python train.py --arch="mlp_mixer" --model="rotation predictor" --dataset="photos of plants and fungi (iNaturalist)" --horizontal_flip=true --layer_scale_init=0.1 --parallel_block=false --moe="expert_choice" --experts_per_token=2 --shared_expert=false --layers=14 --optimizer="muon" --lr=0.0083 --decay_fraction=0.3 --final_lr_fraction=0
Rows from block 5 of a small rotation predictor, named by matrix and row number. Rows with one number within an expert belong to one neuron, the router's apart. Each number is 500 + 25 x the weight over its row's rms, rounded and kept within 0 to 999. All counts start at 0. Numbers have three digits each.
Before each expert's rows are labels from the 100 images, of 14848, where the router gives the expert most weight on average: "patch colour" is the nearest of a few named colours to the mean colour under the peak. Only what is clearly more common there than usual is listed. The data: photos of plants and fungi (iNaturalist).
# router: router (model.blocks.5.mlp.router.weight, 4x384, trained with AdamW), inputs 275-329
# up: expert up (model.blocks.5.mlp.up, 4x384x384), inputs 275-329
# down: expert down (model.blocks.5.mlp.down, 4x384x384, transposed), outputs 275-329

# expert 1
patch colour: green
router.1:489512526512467471521536505527520510513502501490506485479527500513482531499504531522512469543505473489572534512538479508496479500502560519514485470504473512479505478
up.0:493525515527536480466513491498485479523490481450493521472492476526476544480518514460496498520543507507460470528526499485505469457485476471474487504501477459482483494
down.0:557436539513479497507473560499465518533524507467505461489490503463515448479505480492523520480487530478501496488466508502455505522557515426519508556478460505488498481
up.1:472503521495596490496484513510524483450465544479497491499512509513477534472496473496507549526495499499537531486521480484483446507487510513522499493447481471490486496
down.1:470512497503514542472520486473480487552492506468511524499502513489528476505487502458491475482443466508461511464493505478522529495539493510491537470499470485450497545
up.2:486515500479488526507530522511467521531481546542528528543481510433527488442506502543511527521538517461504474488474486493480510502494506486501512500472488525496509503
down.2:512496512431497468508491492510513510471485506472537493486480519486518457490492528467502516503468491566491467496484485522524496487482504496486505506536549496492444502
up.3:477471469554538445527490463513516536508488529486453501488531471490471483520497485466489467561508519497522487480545503498470462506467519538485515456519524470523501494
down.3:476517484478466505496482468497467538489518499512502454510515457533537505489511489514517481479504494507546521508484474471469506483547511466529531523457510474499495496
up.4:545508457500483548493478457509487487459505506508531513528504497491509518489474536525445488508511547482511506502532488501556461489510501504497510511523480528521503502
down.4:518536498518501505529466520507481546478501489467507505508476482450504485525514512464482503495511500522453530497498474482489527467481521493508524488511517489485511483
up.5:516512542494535444463486485499507497517514474459507541536528502456521519496517486485487517520505487518521567496525541519469475498491516492500480542507461493553481513
down.5:492464514501492496508491540511449454500549486486509480532495467535494490461496501485512505531522503467483495528480468494523506477443506541519510537500534513452539485
up.6:519488487475489505506500511471505521474520501527493519472501442475512533477492505495508467485464470494446493483495505494459483533505481494471530535466485508467510517
down.6:557495527500494528518512524534514558501517486535485499513527509523502530530530499505504533549508508487441494469497522509531518462540497518510492500489495487499547475
up.7:502499529492464504480467467512533518487569492464508490508514472554515495492483473479510468525520526513539532456472504510520478487519533478508479488504491513542495534
down.7:500488549506498525497521434474555499540471462494498507517526502445513539463480504542492489530498519478498539520494472521499532509457510536470508526519532538492525453
up.8:488515486540516507494539476527519516506487513545517498489473482485509494507495514478500534514483495566487467521509509516513493508491551509524521510499532516481544513
down.8:548481487476448499492483498471519480501437515491487502527500514520476527499512510488531514516529476505517480491491544540493522468492498519451480503501551490484542502
up.9:504477533492481545519503489501500482469535518546485494476498499466477551483444562512502520512483505456465540540517466509454490443518516534503474506468440502498483538
down.9:471504494529504445512500535543500471541495498465469521521514505488543493476512503475528502497504458477512531518509544514502507527495490542513482480534489516509536510
up.10:500469514477519482447484482457507482524546498542502526476510518526504518468476444507454500490499464507454496482520518471461549543512476516492471495500476452509468520
down.10:512502492513528456482491483504443494522503512482498491474500515479501509495481535486549492547493453492470485475480483495519536488479499498494507482479496534480511481
up.11:557460477532487493466541530480547514509482499532483433474498507471533449530472432511459525489507506473529521505494481512500498536484495491502507482488512477476516501
down.11:450494532526495514496468526458474519474523541473513493519477530526462526485503461490507522528477495492534510491447497498523503472501487572503485472446477502504499447
up.12:512519485513442498506515452468513475483442494521503527455491516478525502519477492493496479473514479489490496540513466514480532511508483494493519537516515493471525484
down.12:448527496539518492518466477494558523481449525471464494520515478484501491496518488472471499589491503493519557505481500496480481516502481517486519483476501514494472534
up.13:519475500534486463501528451521513464452484478499486502454501475498489475505482507510525486517469488493560518511468523480510439500515488519500496488495451513493544478
down.13:482500516468537532485490505491476512537468493552529485553523490492482422504501503479518466529523520421445495518462543484457505496508487488540479502490521505444496487
up.14:442499502510521483434495520455457545491505504478491494522486503515498485512515513436426494509524498496477504507517525517513504493469514512520506504485501497513528508
down.14:470506514506496456498535515457491470505536507467481529515487538496544470488498490464545477495477526468484495540503520475471512470530514517513505524523488515500542494
up.15:494487504512492500494497431536504467463500522524469507481478517528525518508506531533480464552499447473511505508452511529524435519476496560487499467489488477475496522
down.15:492475540480474525532505459472523495486533479476524565499472500490505524494517529493500514531545503498484454493508518485493502517492490495532481505537520522474438477
up.16:466521508520525467496504533502497555541517532493458452510465511515509489552504478480464499508454511492560521475484498536499489464445502500479553541477526549439539490
down.16:495499513475482524470497525484474517474515487511501517507482539433509509493508516532485476497560491510535483530499526491468486518552494466523524489495498553537492487
up.17:513517492505574526534525504527510529508550495548510482545533469492474531507521517503504498513474520526488464499488506496523542471504472503492500494510526533528463514
down.17:489554497469454537485501512462507494516527481476478495499510472541530502469490449521541509487488520534462505506520501480441517438501502486489469463539498484521507552
up.18:507497546514510509472496517521535529499499530526536505499465497542526457494482499524513461468485505502461505563560547490470501466519533554487486492496512491500484535
down.18:530503521489541513507493498540476478495534496482496497463499486453544520520506497506527507473494535493527513499520505504482501490455529482435476459513554472554465486
up.19:491461558542487516530493476490443535511532495502516511517494535505494522466504495468539476468500485553571486505518549526511498488493451549504539476481513451463499509
down.19:531534514531499491459525549495483534481436476494524495531522515441520485531481535478457517479470497519514543496521512473511505510509482516477494550490578515545525476
up.20:492507528484464538488483535567495514465494485513494509468514538488527494504552502517471440478488509494506535545496508554504493516478493455517504459516497517478517520
down.20:496486494543505501526549509460495501537528517505475423520529501547489443504543494468515512506517480490506457526472445508497535471509510537502476506468473474500549488
up.21:527507528516468502501503504515484502473516505465536495525496481483501488483477522517492510470501516517517508513516510508520515509509505489517507530501536487496516477
down.21:475486468497485509517530495499481510559505500481481530478496525489459482517462495522465527532518504461475508477471530528498501518491493504568513478522511494460515511
up.22:472505495521516445493493508546485539515511483492547493468510477513463520505465528517489482480485507487494526466536439479534462447479490491498476552482494533512495520
down.22:439512469526498500515454510477459493498509503503530461521494504529505474526466503469518510441556491477459487518535501487492493504486477491494526502536479487448489507
up.23:507494545489510515505462485519524482456501521485500504503500460498489496504496476590512458464517493489475514527483525484540481500454481519456505495469507516504507463
down.23:478441454516517436494490516474511474493524514520513503494485452550520516493494505509511495513515550493527484523488537509529495506476505493565528493531520550477499542
up.24:461500519509500488529500565552476506472487495497490523504548544477467505545470438515468496454516482539498526507485537501477523515494523488505503527534503514485479484
down.24:518524504522504523506536511456489501550479474490542540506490496501485457494497478483483504536479508478506510525498503487560499502514487520510497541474505486499469498
up.25:485511552473491501459510477487501449469473501521510458522481507474548519490510473525550458492511481505527503514511517533520458489493490470482557474480536511505497492
down.25:509465485493505512510503514486508488496561488503512458472481503470496509512487485529538500455523511502496504516527494489470557540524510472518482503496525497445547453

# expert 3
patch colour: pink; white
router.3:493469475499487496489501490468480495523477516489503528504499503535504454549492500483503518530487499496455515505458510491475483493499466549531503523481536526480573512
up.0:497514547500486525547556515472534486511504482487481516516475481482497452501511460491486545504492502516523472507483525484493461489459525511510484499480478546522515484
down.0:509536513482483508490520487494494479507488546549504554472516490501488518536535482475524546485500492526567528493499489521471494513473505537487493458503530496514541496
up.1:508521495497560468452521495475437524509439482487469522515460482515473510504498515536516504531491566501489547516511463502474493507503499484455537509502523461522527472
down.1:508542479484429519496510467503436468488490499480521516523490474532509494518472505512514488521433502509487511470501483488494501528529487489521514466485454510520525515
up.2:479439514492518509488505517496518479488470510489489479493525457514515485468486481443556486532558453530502516525518539479515493509509515511430495459502484500479481458
down.2:542510456518495505542490471540526530507540469476496522497504480513477521489540511512439521500516517488476531525524527498489520461492509498533487497511525520481527498
up.3:499510446480512486494455479507474539526486540446545529511508505468499470520489567474514486504441516499462482482496465438507492540452509482532514494502529498468525538
down.3:473467501490512554526521538480457530503408484441505466517494446523517487486516502509511491458543517519530491482535530501501471503466488545516477487508470490526471525
up.4:517487507505456536458509513498484473535537510521477496503553489493476524545471499498483490474496495487449536497519530519547484494498477483466473498504507474516532468
down.4:491469495493520490496481505468457534534442472502474535467502478501473528509526513503501477511523498517524471487461514485532528496501498484518510504496487487474513507
up.5:501551509534412522542484519486529494477518481475491531496525492496510508540440534464514521523502572540495481472565532505543493457541548475473520501498529493525478465
down.5:534518488493503498504515509474472491486498565521466532520478507474500469440501476472482503547481501515506527507504500484521524537497502508576514506498498483477482510
up.6:486507486484480536524532504492483519543496494498538487519530542422466507486480497509495513511524507550513515457480475481536504501531460507506498510538496474536512474
down.6:512528514490492539493512505537468508501434526486512452511476495554516501527542490494521506509489481484491513507523505477463488478505484528436511467481512497463493473
up.7:509489468502493475474504500504472523574528555544498489498477539531521476472483484460508495494540462496435498477555507508501484487482479498543470489485503499474474479
down.7:498543482490513493495484495482521537523513460521473502502500469551474524488518498434526487496532558521518488534516517493542503515516497473508469523485533507468469514
up.8:466500496528516455498467467478476468499457514468489507471500527469511520518526517558471530528501549517483519543471513475510479503498476537473476475513468544494503484
down.8:522503514471483563522542489482506511487539497472509515478505456494505514476494486497482447522525535503524530528467495494544509546491504508484502496527505491513478480
up.9:490495506462514490515488491532473492465521500526489519486484492481513491522439515543499540473463510490541465488494491482488480457483472441471497481507502524527453479
down.9:461474505493460492504504494473583489521486520520493520531484491509510490529510508505512511534491484464462486498507497509487488502523528472518485513511479515450548505
up.10:491498509481496474525511474498444469468482501531492451479502515470512496516488495503509505493471515476516517456508508440473481490506468509519480493520470508475491498
down.10:511512491509434544491479490486471501530463534513503512519493519523510544556499525491508502563493467527459499522519497534508511452493492490500505473531511501537521504
up.11:501500494516508434481491517511553529478511507476483481506487426519526532461472539499480496546458550529507487521500537498478501472514506480488510525531469480417488523
down.11:487478478523528510522477497481523489496405512477505518458520482477483515509519491498480516521467513483463513499502520531507502497520493483471512513502527526530522479
up.12:514498495506509484494508483520485535499478458481492527490510471514530450527531532538461482479498508482508499498476469501499490504537523516491503488500466510486496505
down.12:519478487550491519481514473505511498501520496494497494512482496516479535483478545510480477469508489524495568500532531460506469506515506498516528504496505517500541532
up.13:501487515465483485535498475538503493475496501454457530469503492500473517457510491470485545470509459490526453481528473473487511501451471506483487505505489492514492469
down.13:495499472487492518474502501494494507552475511470473441533509518498514488511507504521491523544478536506465516509464504580475536504523512482531543457487545511495515495
up.14:490500504536489495549513540495465496496507493466524546483513514531497490502500516499511534531499474521482515508479495519489518507496507493518497501501499490524467538
down.14:500474478503517513500488479457444512464486576496482476493510502474488479523510526531494490512470493506465518517457572504534516500490470499486493497517505477516529528
up.15:486459502482499507506476465508392507534525494496505508529501501515501502522485519501499515484438525531542474507500487491491471484497527502481453496490528480525541459
down.15:470527486499482485529514513495478492494496520507509487534495490464496448530518485474500471546449467505572492488483530494533492525515513498523494523513479491491512505
up.16:519481535492503490533498503504541480498477538520483525483542502537501479560503451518482490517548484501482500498430519554520474520516526486500492539493498510516471495
down.16:529519517508533491480510547520461526496469506496499510539502495465481547500497467504523448481492515520499541495479508476487502538480521491494483503505500455498443540
up.17:556478451478525474541524451529521490532520509517507447478507522487467490484498533503476483430483491515485494521514512547537474498537500488533511494503478512478482524
down.17:545504544473523501514548510506502510481457512513527506468483488463507464504512486477518479521537544453484487495533482442518478501492466461534498510477504532511481516
up.18:502513492557514574479467514510487512510497470491500503493487517487514536492464505513479517511499506459476492518415480482506481460492471475499494522444508517456549521
down.18:488506474496535479511500529487509515512461508548506481533507481501516515513500513534489494465500492499495478480510544574489536477474493511491486482517481500494518492
up.19:492494518501536514495536480509504499521450496519539499451489499475439513507511496530516476504482501469502520532509481482475497498527446473526479482487478522495496497
down.19:468463515461491500529456479509529483505555503531461528465500556492497490493417536532500465453464496505502460505495451467512498468514501448521502487508535492513473515
up.20:522536493545525510514500483510491479464499476473479488452472517479499478506506532528531502499466543471487489514529502540499452450463534458491487502497522534490459499
down.20:479484489458574524505468518494475485477487474541459473478488457474504481504486498511514499510481506524508513494505439437523455521534490467510492514518512512558528541
up.21:507493545521549472505505503490480557551500506490484541521529530550528468472471539492505510497511483570479530498503505464479499612526474500487485477517504496494464497
down.21:536494530519577485488487501473478474492500518485531504477534504472466509486475483450480508492486506471477504517484540522468490522494485511465508544486495460463504455
up.22:510484517478484522535500491478491502509504514519528491482518542526526499495497494503501488530485486484517492517477497535487487488537534494500510538509498524509545490
down.22:514508530520493489506517525514514458531472455529496526484511520505518502499506512509472503497501505486466494518518492477462503488488491470468503434499513497519492473
up.23:468498524473525509503446476525517502542426500471511484498482518481485505483502528537467519483484494505546523546460492502492481501537490500490507498471504462516504506
down.23:488519498512458484494505471539493471476515499539560416505512473489485495498441490513494504499493479480498510469490503550464480455475470514529493555461466521499465530
up.24:454501498532493505484521481511490493521532485515527497487506516509538518515482512489467501523531507508516543447500476474456480534476472493511495506534485499470535471
down.24:482561499551477537493499464498496524498479534495511525564497516477512466444521484481492550519535468502489510489505481495499535487474508487507487521531511519505511520
up.25:511490526489491534492533501481515517510480520520512482465471556515485516515511498513497439519528500502502556474479468537477494498555481475506478505480520478451467492
down.25:491502484504537481520517495546525527487492473494529541501486515491469500494480466476497512551495504491493500525502478546456520491481510508481500479493514463418495471

# expert 0
patch colour: black
router.0:514484487506529519529518506488489492509505488506473500524494468484502514497509471472511499442496477511478512451517512480488530512506515472498460485536476464515429487
up.0:473534511495495514477518490471457516492498497564510510516512494498531470482502486528508513499501481505474531469466508482480480491532511530484486470450444497478448529
down.0:535541475470525526498530507530496515482515514528508528515449537508551501548528508546529439493485498559507477487519504523524491512529504495508526461503514491534498535
up.1:460523528505458463513436497493565522481506550550475486500492534526505508520475506493478488486478532495503497475492525515500519505494498531472474477497540483535536537
down.1:493455442492473513509516513508527460509486474478521495539508511491498511506502529507508507542543499525493525561477476503462498486499487461484524499508539527452483516
up.2:491508459505502458510509501468525443501429519523546531483501479514523541507482487515475486525496506476548478497494489490522534485472517529481476521472480484466483510
down.2:500485495488508542499545516539526504541559468517535522533513496485492504462458521478509496496513463500498555521515532468496472508475503467466522508520492518479468483
up.3:507503505500533555448524486494495483496507538527490474527491522506468496521489499494475496457488461476481483507567432499519510473511491498472474478508524530542475497
down.3:513479524497520490506503485508461462485548498442536478471507466518466511532496481530513490499514511518467483502527504526517508493526476511513523487505534495517505497
up.4:528508481563493476511520498491488527480503490485437538461558515521528507502512512496523518505510494494502511477470499459472473496484484501510492455546455496553526515
down.4:500448486505524475511510523514538472541514502506505531480490496505554471488477475505500500497487530483479499526494511553518500491532491460462458510489469495478485495
up.5:467487505513484432510481536470480558517502497507493519483503518461523466538537554528494504504504479521502568530489476558506518484531494524493489521508512489499524474
down.5:470479494506532538503493485548476506503500462529478459508501511498503525471527497500510523522525503468496504503483507527533527506463516508526471539475498505506471556
up.6:506509538499480459547486475554490466500538494512523511511493507466475470535532481544498500493455491533509542540476508539488480494497497502493434560497498526466541453
down.6:529527472460491490497485523476493483488553506525547466514470531535483499482514491488508449470459510478469480502405534491472508503504494516534492541466507501532479477
up.7:551486495533505523510476501519495539503475495476502539510495500503525505518490465492511469460499442506504491464437450492516504474486484505458494482508504456446500525
down.7:479508535468508516519521535495514494510493516478502504529515507489513495492491485507518554529485478525506456528503478494517494499501504513504492511506483493479519495
up.8:470518463503469475493491506498508536515498510517420438501515474489446518471483467541524514503464488500517521487522505465466459531467468484471530509498490475491437532
down.8:457459487494500504505520499489501494486529494519504511458474505454527510534465497538523475526500498482515455488490497439508477513503489460465493499477456495549515497
up.9:478478494493485531513519466521525533513479482534541519544476491480477471515482503506492527539471526514482488502494496492451474501473524512493492464477497464474484488
down.9:505458485530532520533506560481457454516520471467520504507490503488492468447487474434513539478504481498543482492494528490517510476533513521480515512516539515488520482
up.10:515515545519486448514518524510475519549543558532493515497462500535498494533534518503541463507489466500493506490527529462506533523476493490549500507519448533442532521
down.10:519507400478493547514466525508528489535442472506497453497526456527530464494512480505502523460542482513501498521508501512495455486505487467503504522486532507466504504
up.11:469507478442461535513504503451476466497508490478500518512504522534512508510494529492551468494513478504499518479476483525518507488502487516517493514500552509485503507
down.11:492477492495514482476490491475507479493531477498493466520486448463480501444491503499525497522506498510476450529496502485538502510508518488489504498490489526558548506
up.12:533508470553490503503511556527488498523447489467532483514503535485452518490499501495491495509479516531496483503505501520536470499472462505467523489506482552473561521
down.12:502488478467456529506518501512501488509509535507483461498509481528523519541455531462456514480513481502500476510506523467501497489512509478508485483481481510504515521
up.13:508508526476493441470511456485468540493480513469532524519481506499492501473456501517459527495502481504456480480480503545507487496517525515499466484501471506531516505
down.13:531492526490515497497456471466477464479527468474510491500488519482479492502473459521487505531547488503538513498548545519490496511503524532474477464476501497513489498
up.14:507488482525515520491524574505488538484505482507472497485465495471486517497519489518478483493472461471514504517486491458523476506467487490489490492454510523511475509
down.14:479495487461539516465520525513490544525521522504495480486528518497526483489546498493495471579531458519461495514485525473499520481468520566508473480485499470482533493
up.15:493480504495519455477539484485476509491454482510495515469509499538470500558500458436515480514509434550505484491451501543517534515498504523508531519478518490493516456
down.15:508490515489499467516566501466520495517508512450466490526497477495507486470519538512441467485538465468466499516499507512467505443519499472537514465494474538520488484
up.16:505500535497497510536512500482525522500517489497483526491480459501487518457459468481471464489493536494544547491528535565556466495485491496506518495482498558459482506
down.16:535477483483509502518506518499461525482537493489541467484479481559475463489459502534505526485489502430501524506532480498486494457494502537572473503484487449505563526
up.17:516506536499431445499486490507537508509495557489520550526533536522508513533489470502524525537474527504548480512501520555502517501515544483509504512500521508477496508
down.17:501494461474493495493499470481517473525556470546521566519527481497525459509510517443478513451446535470486512485538550483533482498478503468504501496511530516477527499
up.18:506510499521486429491499472511521512552545486505520439498480523485498496517481482487511530507501530527487546514508491508503477478511487486533509480465501503499515501
down.18:506483490509505501530479473487532513526466522503532480485492499524479477504501474480521488486481505496568468467542528478522530509483511507507483489516495459492488483
up.19:505513534480475395481482508506506492513508498475466486519485518500521455522508472486487489473490475499557528469460442484480475491490478521495512467496482517503482526
down.19:501491490470460542505536462517510497521534520482465511499489516526489507499481497481512521499502481502523495520498464491505458475467514519509496476475492489486488530
up.20:505465503539468501503481508513508453506461495494551528492482505444497494541490545514533522528488552514476454514523482508542464484539536466498496515490526485507537498
down.20:488460459506463527471477515479474533522500467533508528519490490536493482475507522453459517551551511527514507501542496496438515492506496475546489529512526520493511478
up.21:475476498538446491461511486472476442473508491486479498490473535492455499512460496504489506512502501522514482499493466554487476501517530482498520531509467497504486490
down.21:493486483481558426506487526514484510474447498499512515525521487481498476483485485509521507513530473522487541517510478488486475486456503505465507487500482518475490524
up.22:491513515520479481465493540567486496486487495482509529502466475551569503540527467471511508513527556534546490499487460509529485496527464499513457498491521494536476488
down.22:486501503522504514520489556515454503491492491520525524524465491514503497507493483505490533520496478459433537521471493477488534481477529487454517496495547511508566485
up.23:499494498521524549484513455478514513539499509496478522496481441523487481446439484503468481484494507538474484485513526501510482515509510482472539536508494497511492550
down.23:507458500459490516517515458470511524503500494457534472475505452514493504503525479507442467527476522490519494492500461492535472474523524503559502492494536527499505504
up.24:515528471507489491532456495468530485525526522482521509499548495490496500475525515469528481509479490464478501514492479460531480532522463533532514486521531496538528494
down.24:470533498510537496479502502505509523509478514487499481490508467467508483500481479515510493472506492505491459455509503500481491539558491497490500513493516474468480458
up.25:505501503515512514514525547501466518463531501527509484469531506469491494459477483499491525532492477518513526527475492481547535499535486523492528480484503518486470509
down.25:508492455458523520504460537524485540526467521501520459529538500488465509513477479487515508531467509491504497485505531491477497491504502488494492532526491492521520476

# expert 2
patch colour: black
router.2:503505528499479537465446487525517476492506513527552485526486542434498538458491537482492487486512547493547416532522506498524503471462483452474511531510482468503471496
up.0:452501475533503488504515485535487512480471480451503551527476521501496510508503448523489532519509512515502530493485512463489511496503503495462505547490512519503458498
down.0:497511520493532463478512484530546499488518514500464473486512511482552502503489530535487469505498472497553530503514479508460479498497490460522516510488507483493566516
up.1:513486472507519488437467497518502479529488489502514508512528529453507480498528518482552494485474480508559497552499535512501517492549503503465473453524460528544495467
down.1:523496504435510492495496561480516518471481501477560499461515503520515485508458509513510521472515458501500534476490520472514521479499497470509492493496507488533443506
up.2:508524452510516479498478476468498504486470523513457552476499527480489513541534521503439476526490504513468511497557439509482511483494500498555513493521475533497488503
down.2:494524476507474500519493528498512490478502455534454480475516502563538488501498482486510514513500530485534480467486468481453485506492484506518464452512453523450494494
up.3:494505526520465524534475511489502530474503523493486487445513461509535502456489491496466500484505531513452470511480539533536530492507483517436498530487488492490467480
down.3:485520500508503471492488488526452517504547527441490454527525470493510506482483525486507523503498466518519539499497478523476523513482496519534472464525487537505477487
up.4:512481487496494518468505477506485511486526505490520476477484481516452525532450497531504506522471501529482441500497468505484504489523481515503482489495488448511432500
down.4:538531531522454501533528535568532511519541531506506492536506495532478456478526492498482488517513483484468518546526511514479479479467520504495517509517488537505480501
up.5:487519510496555474512530477504542459517484499517501543480534468524522496517550512495458498472458453487529488497458514556469508490474474457505535477488462500501503495
down.5:499554475480517484499503511535486528472455525548444555509477500410491521480496470468523497530480510495467461495486489520519518531485497505507499509542512448493514510
up.6:487504465481553501545480472485506459473527471479511505522514530542468494477462463469459521515520500541566497495533547512497511479517534477510470499497462495474486535
down.6:510546496515481536527502529538507487530491514546537471504524505488535513552474540530510523483441430494469515507498473459491496520505503531456472528533507506465505483
up.7:489500523472503495467540487518491506474473493509504514537489501517488526518496475515499468548525491501496511542470538531515489492528531519503489506555474469508494502
down.7:485481540526507494538519494487495494485489471489499480489514432478479500481511500571491538505494491484462483481509469445521463492497491468536477477494497474510516515
up.8:530510494489493516499490506498499495476494471536512523539537556492450501534496501525497515515521536469565491519470476541457488541500490525446511509476482514495512494
down.8:541526530502505513494498485488477511511502521500467509484493472491477500485519480493496482472488492523496469458491533537495502452506512504470529501504507484491528472
up.9:490480464515535557488530519513530476490523485471504540524490534483473483511534534459506486510483488509492526497525491503509475522506504512512536483516542494516462512
down.9:537521544507506488522497503483505485481443512508517510531522496494491514519504512500480519552505583526543436511490506486510522459461497495478518495487508509512444530
up.10:461472533495501522514491530542518493518487485471527495503515527522490517494509459474422510488452494477483543493453445490479486484501482477521458520516524538498508514
down.10:455471514504538472531512486513468510475507540490484504495491506536526526498488512491500493548518487458515472471489464530483529517550487482503516466492495476462476536
up.11:517510492498538463504537510514522525501501502519505479502481517482495456496494484523496491466558518500495418519570497545523531518488503482535521498528499539487453532
down.11:451463488523504522530496522488494470499511486517542468478477491478466514512510451447464486462487513529484577470504513503489503476505542503491507535489506455543544519
up.12:507461484509506481484524473472506483473440511463513516504522495570465487524476510568486523496519500535533496434479526531491498486522515512504473511497468501490516518
down.12:535533542501482493471532476501478467530512503460486475489509518511476436507514483467521505532480503469443511506500498480466470512513473517482516468480520462488445490
up.13:480505503508492544511508471495532450485546511498475520468496524471478467547455476488466546436533499478521501517497484475480509520492574485499480492508533471498542462
down.13:504528530561520525516484529466443515516525498526529442472508529520475530501491504491480481513506455482516511529509492478470498491502478474534481517484503488501478531
up.14:525538498493515486503511518476510455515467481499497556490517525505501573487558479497498484495511497490487477494537505448447523534487514483493501469516530510515490432
down.14:498493481501496511493486454508528514504491495474470517535475481501532516522506503524497528463505515509511515513499482550499505489497501472526495494513510499494493516
up.15:489562532514506474469551479492473479489486532478556539524505506489515493464510525524466535484520493516494490519570499468479520512467535480500483471476482504514479513
down.15:515518497472522530475509465512546458460478487471465474499484457532517482492510487494482477522473511506422505510485526494513459512473501491497496515471498476543508476
up.16:506521535474525470493459462491506510474520490453483501495479533518538486481528532541543495509478474504506536502491518517456500487525494499518541486522452445499526514
down.16:507519458502478547517496488517541499557427534472525542481495434536499530553510485529504535462547504470500474508485466504501480496476523538534487557509507480528530484
up.17:472453542455448513529484517508482508522513481499520570545517531470499512486483510490540495478493467493457461485464511511514516539504533519526526491506478485520515498
down.17:463486523518542504530512528470507483485501495516507488479489496509504539528461532502501523493532538504472474449491520498498527467494497463452537493512488489522486473
up.18:487508516483490471466485495461486487524480518502501498488466530544503523514488498505475518503535535511487519542542503488501513457491478488495520469502500536499486516
down.18:481481483492497519500463504523501509480505486510528480532525532470464512485468507510486503506483493538524475459513491490493493510488478507553505472529470499492500440
up.19:481515451498505455497523503466504479493519518456527506514506487492520500477473477527505506539489529530464466516505496502452510515520530502566531497500499508531524509
down.19:523507497549463462501506543505477543493461561468492519484477480463505505527492504504525524488488485498526431481518509474495520508466469551510510514526527528500456453
up.20:490513450537510499501538493504470494485504515475508502484491508505527492481481474536470493494581526493446511538491480489495486526509528503525496504458500526471523487
down.20:517480502536491532482484510498491551506471477499526531506498505517473536507477523489504523546473479466520465501493485465483477505480493465486515515494520535542456521
up.21:457541537509488484532497532482491511468479494492521476543540493502485472515486457540515511513525492495469490513525472501521482517464508470484523474486511523509515541
down.21:538504469549510514482463489431483471511474477483527507541506512448470451520541458502487515499448480488491493488493533547519485491531513552505509534502495521498468440
up.22:524488529448537502500471545519490521511467516471483490505513465499442496513482475543514490419526510491494559495498474480482522482525459512543486500472512497544511494
down.22:451522489507530531465469495543499502499494479516535526510513479495528517468512512499472513517507486457511469507509521468530534530511503496487489521518482522441487500
up.23:485514448489495565496485501581481502480503471533482450481493463493515495506478550472472514450508521520444489507497506456508489484517500513482478545489472504469510520
down.23:471560500472515460469511509494501547443551515519523464494501525488467508517466509526527486531489492504539503476536494505520475534523502470510534488523518524493471466
up.24:466498500499519521509525510485452497501554508512519545517503490503504485502486498454528510488529515456472519565491478523530508467498503470559516475491544529490530498
down.24:513519511518483500481526486503509508459474496539517519518481432508529465542493513513485463503536513509455506442527472483514513468526513493504503488492474508508476497
up.25:516514518514543494484490506509483502459466521524517504467496509517462513499467473526494465489558517454457495480541499485512464496531534504504517467515529508515416482
down.25:497510463496506482488552525506520499475498461488469493536469545443511519532519524511501508485466532456514527533478496489483490534440498488506505469518481540514506507